From a checkpoint of a small class-conditioned image diffusion model.
Data: trained on stained colorectal tissue patches (NCT-CRC-HE-100K), 22605 training examples, 149.5 epochs.
Rows from block 4 of a small class-conditioned image diffusion model, named by matrix and row number. Rows with one number belong to one neuron. Each number is 128 + 32 x the weight over its row's rms, rounded and kept within 0 to 255. All counts start at 0. After the name is the row's rms in percent of the matrix's.
Before each neuron's rows are labels from the 100 images, of 14848 (inputs lightly noised), where the neuron reaches its highest value: "strongest on" is what is common among them; "colour at peak" is the nearest of a few named colours to the mean colour under the peak. Only what is clearly more common there than usual is listed. The data: stained colorectal tissue patches (NCT-CRC-HE-100K).
# fc1: MLP up (model.blocks.4.mlp.fc1.weight, 1024x256), inputs 64-127
# fc2: MLP down (model.blocks.4.mlp.fc2.weight, 256x1024, transposed), outputs 64-127

strongest on: tissue: smooth muscle
colour at peak: white
fc1.482 122 [128 128 128 128 128 151 128 128  45 128 128 128 128  68 128 128  92  79 128 198  67 128 128 128 128  56 128 128 128 218 128 128 128 128 128 128  56 128 170 128 150 128 128 128 128 165 128 128 128 128 128 104 128 128 128 128 128 128 128 128 128 192 160 162]
fc2.482 052 [128 128 128 128 128 128 128 128 128 128 128 128 128 128 128 128 128 128 128 128 128 128 128 128 128 128 255 128 128 128 128 128 128 128 128 128 128 128   0 128 128 128 128 128 128 128 128   0 128 128 128 128 175 128 128 128 128 128 128 128 128 128 128 128]

strongest on: tissue: lymphocytes
colour at peak: grey
fc1.56 106 [213 128 128 157 165 128  49 119 128 128 128 128 128  91 128 180 128 128 128 128 128 173 128 128 128 128 128 241 128 128 128  39  70 128 128 128 128 128 143  79 137 191 128 128  69 116 128 136 128 128 128 128 128 111 128 128 128 128  61 128 128 128 172 128]
fc2.56 098 [ 95 128 128 128 128 192 128 128 128 128 128 186 167 128 158 128 128 128 128 128 128 104 128 128 128 128 128 128 128 128 128 128 128 163 170  45 128 128  55 128 128   0 128  67 128 128   0 128 128 128 128 128 128 195 128 128 128 128 128 181 128 128 102 128]

strongest on: tissue: normal colon mucosa
colour at peak: grey
fc1.226 080 [128 128 128 128 128 128 132 128  75 104 134 128 189 128 225 128 164 128 104 170 128 128  84 128 128 128 215 128 128 128 128  95 128 128 128  93 238 128 128 255 128  59 244 128 206 128 128 128 128 128 128 128 128 128  76 128 128 128 128 128 128 128 128 128]
fc2.226 091 [128 128 128 128 128 128 139 128 128 128 128 128  72 128 115 153 118 128 128 128 199 128 128 128 128 234   0 189 128 128 170 128 128 128 128 128  72 128 128 128 128 128  66  48  64 232 128 128 128 128 192 128  73 128 128 128 128 128 128 128 128 128 128 128]

strongest on: tissue: normal colon mucosa; tissue: lymphocytes
colour at peak: grey
fc1.576 082 [128 128  25 199 128 128 128  33 116 128 128 128 128 128  66 128 128 128  62 128 128 128 128 128 128 107 128 128 128 128 228 128 128 128 128 128 100 128 216 128 195 186 128 160 128 128 128 128 128 128 128 198 128 128  53 128 128 128 128 128 128 128 128  56]
fc2.576 097 [128 250 128 128 128 173 128 224 128 128 128 166 128 128 133 176  93 128 207 128 128 200 128 128 128 128 128 128 128 203  52 128 128   1 128 128 128 128  60  37 128 128 128 128 128 128 128 128 128 128 179  84 128  92 157 128 207  62 193 128 204 154 128 197]

strongest on: tissue: adipose tissue; tissue: normal colon mucosa
colour at peak: white
fc1.473 104 [128 162 128 128 114 128 128 128 128  80 128 128 231 174 128  78 128 128 128 128 247 128 128 128 128  47 191 128 128 133 128 128 128 181 102 107 128 128 128 128 128 128 128 128 128  69 128 128  57 128 128 128 186 128 128 128 193  51 128 128 128 128 128 128]
fc2.473 066 [128 128 135  99 128 181 128 128 138 238 128 128 128 128 124 207 128 128 172 128 128 127 238 128 128 128 153 128 168 128 128 128 128 128 128 128 128 128 128 128 128 128 128 128  44 202 128 128 128 216 128 128 128 128 128 128 128 128 128 146 128 128 128 128]

strongest on: tissue: adipose tissue; tissue: smooth muscle
colour at peak: white
fc1.297 078 [230 128 128 205 128 128 191 128 128 128 128 128 128 128 128 128 128 128  48  69 128 128 128 128 128 218 128 100 128  91 128 128 128 128 128 128 128 128 128 128 128 128 128 128 128 194 128  89 158 128 128 128  14 132 128 128 128 128 128 128 128  76 128 128]
fc2.297 145 [ 73 128 128  89  35 128 128 128  90 128 128 128  95 112 128 128 128 128 145 199 128 128 128 128 128  41 128 128 128 128 128 147 156 128 128 128 211 165 128 128 128 128 176 235 128  35 128 153 108 119 128 128 128 112 128  55 128 171 117 128  70 186  63 128]

strongest on: tissue: tumour epithelium
colour at peak: grey
fc1.305 099 [128 128 152 128 128 128 128 128 128 128 128 128  92 128 128 140 128 128 128 128 128 128 128 128 128 128 128 128 190 128 128  63 128 128 128 128 128 128 106 128 128 128 162  63 128 128 128 128 158 128 128 128 128 172 128 128 128 128 128 128  16 169 128 187]
fc2.305 110 [128 172  89 128 128 128 128 128 128 128 128 128 140 128 128 128 128 128 128 200 128 209 191 128 128 128 128 128 128 128 128 128 128 128 128  57 128 175 220 128 128 128 128 170 131 128  69 128  99 128 128 128 128  82 114  49 128 128 128 128 150  52 128  21]

strongest on: tissue: lymphocytes
colour at peak: grey
fc1.674 089 [128  89 128 128 128 128 128 128 128 128 149 181 128  77 131 128 235 128 128 128 128 128 128 147 128 128 128  18 128 128 128 187 102 192 128  83 128 128 128 128 166 128 150 128  41   0 128 128 142 128 128  57 128 128 128 126 128  75 128 128 128 128 128 112]
fc2.674 077 [128 159 128  87 128 128 128 189 128 128 128 128 128 128 128 128 128 128 128  19 151 128 128 128 128 128 128 128 128 128 128 100 167 128   9 128 128 183 226 128 128 128 128 128 128 199 128 128 128 186 106 128 128 190 128 128 128 177 128  75 128  67 128 128]

strongest on: tissue: smooth muscle
colour at peak: white
fc1.428 110 [128 114 133 172 128 128 128 128 128 128 128 128 208 128  43 128 128 198 128 128 128 128 128 128 128  86 128  83 164 128 128 191 128 128 132 165 128 128 128 128  53 128 128  90 128 143 128 158 128 128  96 128 128 139  78 128 128 128 128 112 128  87 128 128]
fc2.428 089 [128 128 128 128 128 220 128 128 172 128 128 128 128 128 128 128 128 128 148 128 128 128 128 128 110 128 188 194  35 175 128 128 128  92 128 128  67 128 128 128 128  87 128 186 128 171  78  10 128 128  50 128 128 128  79 128 202 128 128 128 128 128 128 128]

strongest on: tissue: lymphocytes
colour at peak: grey
fc1.63 109 [109  48 157 128 128  28  81 128 128 128 119 128 128  76 128 128 167 128 128 128 128 128 128 128 128 200 208  31 128 128 128  71 128 128 128 175 128 128 128 128 177 128 106 103 128 128 128  64 128 128  98 128 186 156 128  97 128 188 128 128 128 128  75  83]
fc2.63 109 [128 217 183 128 128 224 128 111 128 128 128 128 128 198 128 128 111 128 128 128 128  57 128 128 128 128  64 128  59 128 109 128 128 128 128 128 128 185 206 128 128 128 103 128  90 128 128 166 128 128 128 128 128 128 128  79 128 128 128 128  78 128 128 128]

strongest on: tissue: normal colon mucosa
colour at peak: grey
fc1.188 125 [ 71 168 128 128 105  72  69 128 128 128 174 128 128 128 128 186 128 128 244 128 128 200 128 128 165 128 128 128 128   0 128 128 128 128 128 128 128 128 128 128 128 128 128 131  89 128 128 120 128 128 128  65 128 128 128 128 128 128 179 206 128 128 161 128]
fc2.188 068 [232 128 128 128 128 221 128 101 128 128 128 159 128 128 128 128 128  89 154 128 128 128  87  67 128 128 128 128 212 154 128 128 128 128 241 128  35 128 144 128 128 128 128 128 220 128 128 128 128 128 105 128 128 128 128 128 231 168 126 128 128 128  53 128]

strongest on: tissue: lymphocytes
colour at peak: grey
fc1.43 092 [128 128 128  89 128 128 128 123 128 128  53 163 128 133 178 128 128 128 128 128 171  55 128 128 128 165 128  91 128 128 183 102 128 128  99 128 208 128 128  73 128 189 128 128 169 128 128 128  89 128 128 128 128 142 110 128 128 128  82 143 128 128 128 146]
fc2.43 115 [128 113 128 128 128 128  77 128 128 128 128  87 171 128  67  66 128 128 128 128  80 128 128 128 128 128  81 128 128 128 128 128 128 105 150 117  63 128 146 137 128 113 128 176 128 128  82 112 128 128 128 128 128 128 128 128 128 128 204  60 128 128 128 128]

strongest on: tissue: debris
colour at peak: grey
fc1.670 098 [128 128 128 128 128  62  74  64 128 128 128 223 128  72 128 128 128  66 128   8 128 128 128 128 147 128 128 128 128 128 128  86 128 128 164 128 174 128 128 128 128 128 128 128 128 183 128 128 154 128 128  73 165 128 128 128 128 128 128  95 128 128 183 128]
fc2.670 115 [132 128 128 128 128 128 128 128 128 140 128 128 128 128 128 128 128 209  80 128 128 116 128 128 128 128 128  49 176 128 128 185 128 182  68 128 125 128 128 128 119 102 167 128  64 128 128 189  81 128 128 128 128 117 128 115 128 106 128 187 128 210  85 128]

strongest on: tissue: adipose tissue
colour at peak: white
fc1.88 095 [128  67 128 128 128 128 128 128 128 128 128  48 128 128 128 128 128 128 128 128 128 128 128  58 128 128 128 128 128  54 128 163 128 128 128 205  79 128 114 128 186 176 128 128 128 175 128 128 128 128 128 191 150 128 128 235 128 128 140 105  93 128 128 128]
fc2.88 103 [ 74 128 128 128 157 128 128 108 128 128 128 178  94 128 128  97 128 128 128 134 128 128 128 183 128 150 128  59 128 128 128  59 128 172 128 128 128  89 233 155 128 128 128 128 128 128 128 128 128 128 128 128 128 128 203 128 128 128  40 128 128 124 148 128]

strongest on: tissue: lymphocytes
colour at peak: grey
fc1.366 121 [128 128 128 128 128 128  69 128 128 128 120 161 165 128 142 128 209 128 128 128 128 128 128  86 176 128 128 128 128 128  82 128 139 128 167 105  77 128  35 194 128 128 128 128 128 128 128 128 128 120 128 128 170 128 128 128 128 128 128  73 128 128 128 128]
fc2.366 071 [174 128 128 128 128 167 128 208 128  41 184 128 128 208 128 128 128 128 145 128 128 128 121 128 128 128 128 128 128  87 128 128 128 128  93 128 128 128 128 128 128 128  83 128 128 128 128 128 128 163 128 128 128  55 128 128  66 128 128 107 193 128 128 128]

strongest on: tissue: normal colon mucosa
colour at peak: grey
fc1.449 093 [128 128 128 128   8 184 219 128 128 128 128  98 128 128 128 128 128 128  87 114 128 128 128 128 117 128 128 128 128 128 128 128 128 128 128 128 195 128 206 128   9 128 128 128 128 214 128 128 128 128 128 128 213 119 128 128 128 128 147 128  45 128 197 128]
fc2.449 066 [128 128 128 169 128 128 128 128 128 128 128 228 128 128 128 188 169 128 206 226 128 128 128 128 128 128 128 200 128 128 246 128 128 128 128 128 121 128 128 128 190 128 128 128 128  58 200 128 128 128 128 128 128 128 128 128 219 128 128 119 128 201  71 128]

strongest on: tissue: smooth muscle; tissue: tumour epithelium
colour at peak: grey
fc1.288 109 [ 84 128 128 128 128 128 128 128 128 128 128  54  94 128 128 128 168 128 128 128 181 128 157 128 128 128 102  24 128 128 128 127 128  70  71 178  95 158 128 128 170 128 128  91 128 128 221 128 110  36 209 128 128 138  64 208 128 128 128  47 128 128  94  23]
fc2.288 100 [128 128 128 128 252 128 128 128 128 128 226 178  84 128 128 128 128 128 102 121 128 128 128 128 128 128 128 155  85 128 128 148  65 143 128  81 128 128 128 128 105 128 146 128 128 170 128 191 176  86 128 128 128 128 181  66 156 128 128 179 128  45 173 128]

strongest on: tissue: smooth muscle
colour at peak: grey
fc1.529 082 [128 128 128 128 128 128 128 137 128 128 128 128 128 112  61 128 128 128 128  12 128 230 128 128 128 128 128 128 128 128 128 128 128 181 128 217 128 163 128 128 169 128 128 128 128 128 128 128 128 128  29  57 179 128 128 128 128 128 128  97 128 128 128 128]
fc2.529 091 [128 128 128 159 179 128 173  45 128 128 128 128 166 128 169 170 128 128 128 128 128  40 128 214 128 128 128 128 128 128 128 128 128 128 128 128 128 128 128 128 128 128 128 128 128 128 157 128 128 183 128 128  49 128 176 128 128 128 128 128 128 128 207 128]

strongest on: tissue: adipose tissue
colour at peak: white
fc1.368 115 [128 128  33 114 128 128 128 128 120  36 128 144 128  67 128 128 128 128 128 227 128 203 128  78 128 128 128 128 128 128 128 128 183 128 128 128 128 128 128 128 128 155 128 128 128 128 128  46 128 128 214 128 168 128 128  98 128 101 128 128 128 128 128 188]
fc2.368 100 [128  90 128  87 128 128 128 128 128 200 128 128 105 128 128 128 128 128 128  78 128  29  96 149 128 128 128  97 128  92  86 128  33 170 128 128 128 128 128 143 113  78 178 128 128 128 128 128 128 128  82 128  37 187 128 128 128 128 128 128 128 168 128 128]

strongest on: tissue: adipose tissue
colour at peak: white
fc1.415 075 [128 128 128 128 128 104 128 128 128 128  49 128 128 128 128 128 128 128 169 128 128  79 128  43 169 128 128 128 128 128  56 128 141  97 128 128 128 255 128 128 128 128 128 182 128 128 128 128 128 128 128 128 184 128 128 128 128 128 128 128 128  83 128 128]
fc2.415 077 [ 92 128 128 128 128 128 128 136 128 128  10 128 128 128 128 128 128 128 128 128 128 128 183 181 100 128 128 128 128 128 206  79 128 124 157 128 128   0 128  98 128 128  79 128 128 128 128 128 186  81 128 128 128 128  68 128 128 128 128 128 128 141  44 128]

strongest on: tissue: debris; tissue: lymphocytes
colour at peak: grey
fc1.558 073 [128 188 128 128 128 128  83 128 128 168 222 179 128 149 178 128 128 128 128 128 128 128 128 128 114 128 228 168 136 128 128 128 128 128 128 128 128  61 128 128 128 128 128 103 128 128  84 236 128 128 128 128 128 128 128 128 128 128 128  25 128 128 128 128]
fc2.558 088 [128 137 128 128 226 128 128 189 128 121  12  57 134 128 128 128 128  91 128 128 128 175 128 128 128 128 128  39 128 128 128 128 128 128 128 139 112 128 164 128 128 128 115 155 128 128 128 128 128 128 128 128 128 128 128 128 128 128  90 128 128  81 128 128]

strongest on: tissue: tumour epithelium; tissue: normal colon mucosa
colour at peak: grey
fc1.460 102 [128 128 128 170 128 128 128 127 128  93 128  22 176 128 128  64 128 128 202 128 100 128 128 128  87  60 128 128 222  57 128 128 128  69 128 148 128 128 185 128 129 128 128 128 128 128 128 128 128 164 128 128 128 182 128 128 128 128 128 128 175 128 128 177]
fc2.460 073 [128 128 128 128 207 128 128 128  39 128  65 128 128 128 128 128 127 128 128 128 176 128  75 139 128 128 128 128  61 128 128 128 128 170 128 128 128 128  70 128 128 128 161 128 128 128 128 128 128 117  74 128 128 128 128 128 128 128 128 128 128 128 128 128]

strongest on: tissue: smooth muscle; tissue: adipose tissue
colour at peak: white
fc1.462 146 [128 201 113 199 128  74 128 128 128 128 128 101 128 105 128 100 128 128 195 128 128 128 196 128 128 128 183 128 128 186 103 163 128 187 100 128 179 128 128 128 160 128 184 157 128 128 128 186 128 128 128  59 128 128 136 128 212 168 128  87 128 100 128 128]
fc2.462 100 [128 128 128  83 128 128 128 128 107 128 128 128 128 113 128 143  99 128  69 128 128 128 128  87 128 128 128 128 128 128 128  59 128 128 140 231  83 128 128  69 128 128 128 128 128 128 128 128 128 128 128 128  16 128 128 180 102 128  31 175 229 128 128 128]

strongest on: tissue: normal colon mucosa
colour at peak: white
fc1.546 114 [122  98 188 128 128 147 128 212  98 128  30 181 128 128 128 100 132 186 181 128 128 151 128 128 160 128 158 128 128 178  87 163 128 108 128 128  75 128  92 128 128 128 128 147 195 128 128 197 128 128 128 210 128 128 128  51 174 128 162 128 191 128  87 128]
fc2.546 090 [128 128  79 128 128 128 200  84 174 128 128  49 128 128 128 128  91 128 128 123 128 128 128 128 128 128 108 128 128 128 129 128 128 128  55 128 128 128 128 204 128 188 128 128  25 128 128 128 196  90 202 128 128 128  44 128 128 128 128 128 128 128 128 128]

strongest on: tissue: tumour epithelium; tissue: normal colon mucosa
colour at peak: grey
fc1.77 091 [206 128  67 128  35 128 128 128 128 128 189 128 128 105 128 151 128 128 144 128 150 128 182 128 128 128 128  11 128 128  59 128 128 162 128 128 128  48 128 128 128 128 225 128 128 128 128 128 128 128 145 128 128 128  70 128 128 128 128 128  74 128 128 128]
fc2.77 081 [  0 128 128 128 128  59 128 128 128 128 128 128 128 128 128 128 128 199 128 128 128  78 128 128 128 128 128 128 128 128 128 128 128  78 128 128 128 128 128 128 106 128  68 128 128 128 128 128 128 128 128 128 128 128 128 128 128 128 223 128 133 128 128 107]

strongest on: tissue: normal colon mucosa
colour at peak: grey
fc1.577 093 [ 93 128 128 219 103 128 128 128 128 128  36 128 128 128 128 128 128 128 128 128 128 128 128 128 128 128 239  84 128 128 128  43  50 128  46 128 128 128 128 128 128 128 128 128 128 128 128  75 178 128 128 128 128 128 128 128 128 128 128 128  92 128 128 128]
fc2.577 113 [161  86 128 106 128 128 128 175 180 169 137  66 128 128 194 200 166 128 177 128 128 128 114 160 128 128  75 206 128 128 128 198 128  56 166 128 128 128 128 128 170 128 128 169 128 128 128 214 115 128  71  91 128  86 128 128 128  84 128 222 128 176  81 128]

strongest on: tissue: adipose tissue
colour at peak: white
fc1.73 066 [128 128 128 128 128 128 226  97 128 128 128 128 149 128 128  80 128  54 128  38 128 128 128 128 128 128 128 128 128 135 177 114  82 128 128 128  83 128 128 137 128 171 128 210 128 128 206 128 128 128  71 128 128  47  62 128 111 128 128 128 181 128 128 128]
fc2.73 140 [128  84 128 128 104 128  92 148 128 128 128 108 106 128 128 163 128 171 128 255 128 128 155 110 140 128 128  82 143 178 128 128 182 150 128  72 128  76 194  75 106 128 128  69 107 128 115 128 128 128 233 128 128 161 148 128 186 128  56  93  74  73 128 128]

strongest on: tissue: adipose tissue
colour at peak: white
fc1.155 073 [128 128 128 128 128 128 128 197 167 128 128 161 128 128 128 128 128 128 128 128 128  87 128 128 128 214 128 128 128 128 165 128 128 128 128 128 128 128  57 209 185 128 128 128 128 128 255 128 128 128 197 128 128 174 128 128 128 128 128 128 128  19  52 218]
fc2.155 138 [128 128 195  59 112 128 170 128  90 128 128  72 174 128 128 128 118 109 128 179 128 135 128 128 165  79 179 128 128 128  75 128 179 118 140 128 154 128 196  54  85 128  76 128 128 128  17 135 128 128  59 128 128  79 148 148 128 170 128 128 128 156 229  73]

strongest on: tissue: debris
colour at peak: grey
fc1.35 112 [166 182 128  61 113 128 128 124 128 128  71 172 187  82 128 128 128 171 128 128 146 128 128 128 128 128 198  94  56 183 128 128 128  51 128 128 146 128  83 128  71 157 128 128 185 147  92 128  80 134 128 185 128 128 110 128 128  93 128 109 128 165 128 128]
fc2.35 110 [128  87 128 128 128  58 128 128 128 128 128  56 128 128 128 129 150 128 128 128 128  94 128  72 128 128 128 128 128  94 128 128 128 128 122 224 128 128 173 128 187 128 128 128 128 128 128 161 197 128 128  86 152 128 128 128 128 128  95 142 128 128 128 128]

strongest on: tissue: mucus
colour at peak: grey
fc1.520 113 [128 227  84  55 127 128 215 128 128 128 128 128  92  36 128 128 128 128 128 128 116 128  70  34 186 149 128 128 128  56 128 171 128 128 180  88 128 147  75 143 128 128 187 128 105 128 128 128 128 128  59  60 128 165 128 128 163 128 128 128 176 128 128 185]
fc2.520 089 [128  71 128 128 128 102 128 128 128 108 128 128 128 128 128 196 128  54 128 128  80 128 128 115 161 128 128 128 128 128 128 105 128 128 128 122 128 128 128 128 128 128 128 128 128 128  69 128 128 128 198 187 186 128 222 128 128 128 128 128 128 128 128 128]

strongest on: tissue: smooth muscle
colour at peak: grey
fc1.182 132 [ 99 128  93 128 128  98  59 173 128 128  73 128 128  65 128  91 128 128 128 128 104 128 177 111 128 128 128 128 128  82 128 128 128 128 128 128 128 211 128 128  77 128 193 128 174 128 128 128 197 128 128 128 128 128 128 181  97 128  87 128 128 128 159 128]
fc2.182 077 [128 156 128 128 128 128 128 128 106 128 128 206 128  82 128 210 128 128 128 128 128 128 150 128 128  77 128 128 128 128 128 128 128 128 197 128 128 128 104 128 128 128 102  96 128 128 128 128 128 128 128 128 128 128   0  87 128 128 128 128 128 227 128 128]

strongest on: tissue: adipose tissue
colour at peak: white
fc1.243 075 [128 128 176 128 182 128  25 128 128 128 128 128 128  40  31 128  81 128 128 128 128  33 128 128 128 166 128 173 128 128 128 128 128 128 128 128 128 128 128 128 128 180 128 128 128 128 128 128  95 128  65 128 128 205 128 128 128 128  62 128 128  68 128 128]
fc2.243 117 [128 128 125 152  57 128 252 105 128 128 128  69 128 128 186 128 130 200 128 128 128 233 128 128 128  72 128 128 128 128  86 128 128 128 128 128 218 128 128 128 128  76 128 128 170 169 128 128 161 104 128 108 128  75 128 128 112 128 128 165 128 199 128 183]

strongest on: tissue: normal colon mucosa
colour at peak: grey
fc1.649 088 [128 128 128 128 128 213 128 128 128 128 168 128 128 128 128 128 128 128 128 128 128 215 122 128 128 128 128 128 128 128  49 128 128 128 128 128 128 128 223 128  90  90 128 147  38 128 128 128 128 128 142 105 128 128 128 128 128 128 128  74 128 128 190 128]
fc2.649 072 [128 173  71 164 128 128 128 128 128  77 116  47 128 128  38  79 128 128 221 128 128 128 128 128 162 128 128 102 128 128 128 128 128  70 128 128 116 128 128 128 128 215 128 128 128 128 128 128 128 128 128 128 128  75 128 122 128 128 172 128 128 128 105  86]

strongest on: tissue: smooth muscle
colour at peak: grey
fc1.72 095 [128 185 128 128  48 125 183  60 128  48 128 128 128 128  88 128 128 154 128 169 128  74 128 128 128 128 128 128 143 128 122 177 128 128 128 128  55 128 128 128 128  61 128 128 154 145 200 128 128 128 128  89 128  53 190 128 128 199 188 232 128 180 128 128]
fc2.72 111 [128 128 170  99 128  24  38 128 123 152 184  17 128  66 128 128 128 128 128 128  65 128 189  47 128 108 128 128 128 128 128 128 128 128 128 128 128 128  96 128  76 128 128 128 128 128  91 128 128  99 128 128 128 172 128 128 128 128 128 128 131 128 128 128]

strongest on: tissue: lymphocytes
colour at peak: grey
fc1.25 094 [128 128 157 104 128 128 128 128 128 128 128  59 128 128 128 211 128 128 128 128 128 128 128 128 183 128 128 128 212 128 128 236 128 128 128 165 101  83 128  96 128 128  52 128 128 128 128 128 128 128  56 128 128 128 128 128 128 128 128 128 172 128 184 128]
fc2.25 095 [128 128  92 128 122  82 128 128 128 128 130 128 164 128 137 128 128 128 128 128  74 209 128 128 128 128 242 128 128 169 128  34 128 128 128 128 128 128 128 128  77 128 128 128  23 128 128 204 128  65 128 128 128 128 128 128 128 128 128 128 128 128 128 128]

strongest on: tissue: lymphocytes
colour at peak: grey
fc1.378 125 [128  77 128 128 128 202 128 128 155 128 128  93  69 128 128 128 128 128 128 128 128 101 128 128 128 179 173 128 106 180 128 128 161 128 128  58 224 150 128 128 155 128  99 128 128 128 128 128 188  95  80  76 128 128  43 128 128 187 192 128 215  91 137 128]
fc2.378 087 [103 128 128  80 191 128 128 128  54 142 128 128 128  33 128 128 128 128 128 128 128 207 128 128 156 151 128 128 184  47 128 128 128 158 216 128  37 128 128 128 106 200 128 128 128 238 128  99  41 128 128 128 183  79 242 128 128 146  88 128 128 128  68 128]

strongest on: tissue: lymphocytes
colour at peak: grey
fc1.361 128 [ 88 128 128 128  70 163  78 128 128 128 128 128 128 128 128 128 128 128 128 128 128 128  63 128 128  83 128 128 128 128 128 128 128 128 128 128 128 128 128 128  92 128 128 128 128  97  48 128 128 163 128 128 198 128 204 128 150 189 128 128 158 128 128 200]
fc2.361 064 [185 128 128 128 128  41 128 128 128 128 128  95 128 140 128 128 128 128 128 128 128 128 128  89 149 128 128 128 128  96 128 128 128 128 128 204 128 128 182 128 128 128 170 128  84 128 151 156 128 128 231 128 128 128 128 128 128 128 128 128 128 128 128 128]

strongest on: tissue: adipose tissue
colour at peak: white
fc1.332 090 [128 128 128 147 128 128 128 128  85  56 128 166 128  91 128  86 230  75 128  87 128 197 128 128 128 165 177 128 128 128  82 128 172 128 128 171 128 128 128 124 128 158 128 102 128 128  70 128 128 128 128 154 128 191  64 156 128 128 128 128 248  61 128 190]
fc2.332 099 [128 128 128 128 128 128 128  98 146 237 158 128 128 128 128 158 128 128 128  38 128 116 128 128 128 128  22 166 128 108 128 128  73 128 128 128 128 128 128 114 128 128 128 136 255 128 128 128 128 128 128 128 128 128 128 128 128 128 128  27  84 128 128 128]

strongest on: tissue: normal colon mucosa
colour at peak: grey
fc1.11 095 [158 229 128 128 128 128 128 128 128 128 128 128  19 128  44 207 128 128 163 128 128 128 128 161 128  65  35 128 128 128 128 128 128 128  65 128 128 128 128 242 128 128 128 128 128 128 128  60 128  69 231  65 128 128 160 128 126  54 128 166 128 128 170 128]
fc2.11 130 [128 109 128 128 128 197 214 128  54 128  98 128 159 128 253  77 137 128 117 128 128 128 128  94 128 128 128  36 128 128 128 110 128 128 128 190  51  76 128  78 166 182  72 128 128 128  90 168 171 204 128 239 166 128 128 128 128 128 128 128 128 128 128  57]

strongest on: tissue: debris; tissue: lymphocytes
colour at peak: grey
fc1.550 099 [128 128 128 128 128 128 128 128 128 128 128 193 128 128  68 150 167 179 128 128 128 128 128 128 104 128 128   0 128 128 128 128 170 128 128  55 128 128 128 128 201 128 128 114 186 162  17 128 128 128 128 128  78 128 128 128 128 168 128 128  98 128 128 128]
fc2.550 074 [124 128  55 128 128 128 255 128 128 128 128 128 128 128 128 128 128 128 128 128  94 198 128 210 128 128 192 127  60 128 128 128 128 128 128 128 128 128 128 128 128 128 128 128 128 128 171 128 255 128 133 128 128 128 128 128 169 128 128 159 128 128 128 128]

strongest on: tissue: lymphocytes
colour at peak: grey
fc1.418 127 [128 112  90 128 128 201 128 128 156 116 128 187 128 152 128  89 194 128 140 176 128 128 197 128 195 128 128 128 173 128 128 128 128 128 128 128 128 128  60 128 171 177 128  72 145  69  64 161 128 137 128  95 128  79 110 128 149 128 128 190 151 128 128 128]
fc2.418 069 [128 128 128 128 128 133  33 128 128 128 128 128 128 113 128 198 128 128 128 128 128 128 187 128 128  75 128 128 128 128  74 128 128 128 128 128 128 128  95 128 128 215 128  86   5 127 128 128 128 128 128  23 119 193 128 128 128 128 128 128 108 128 128 152]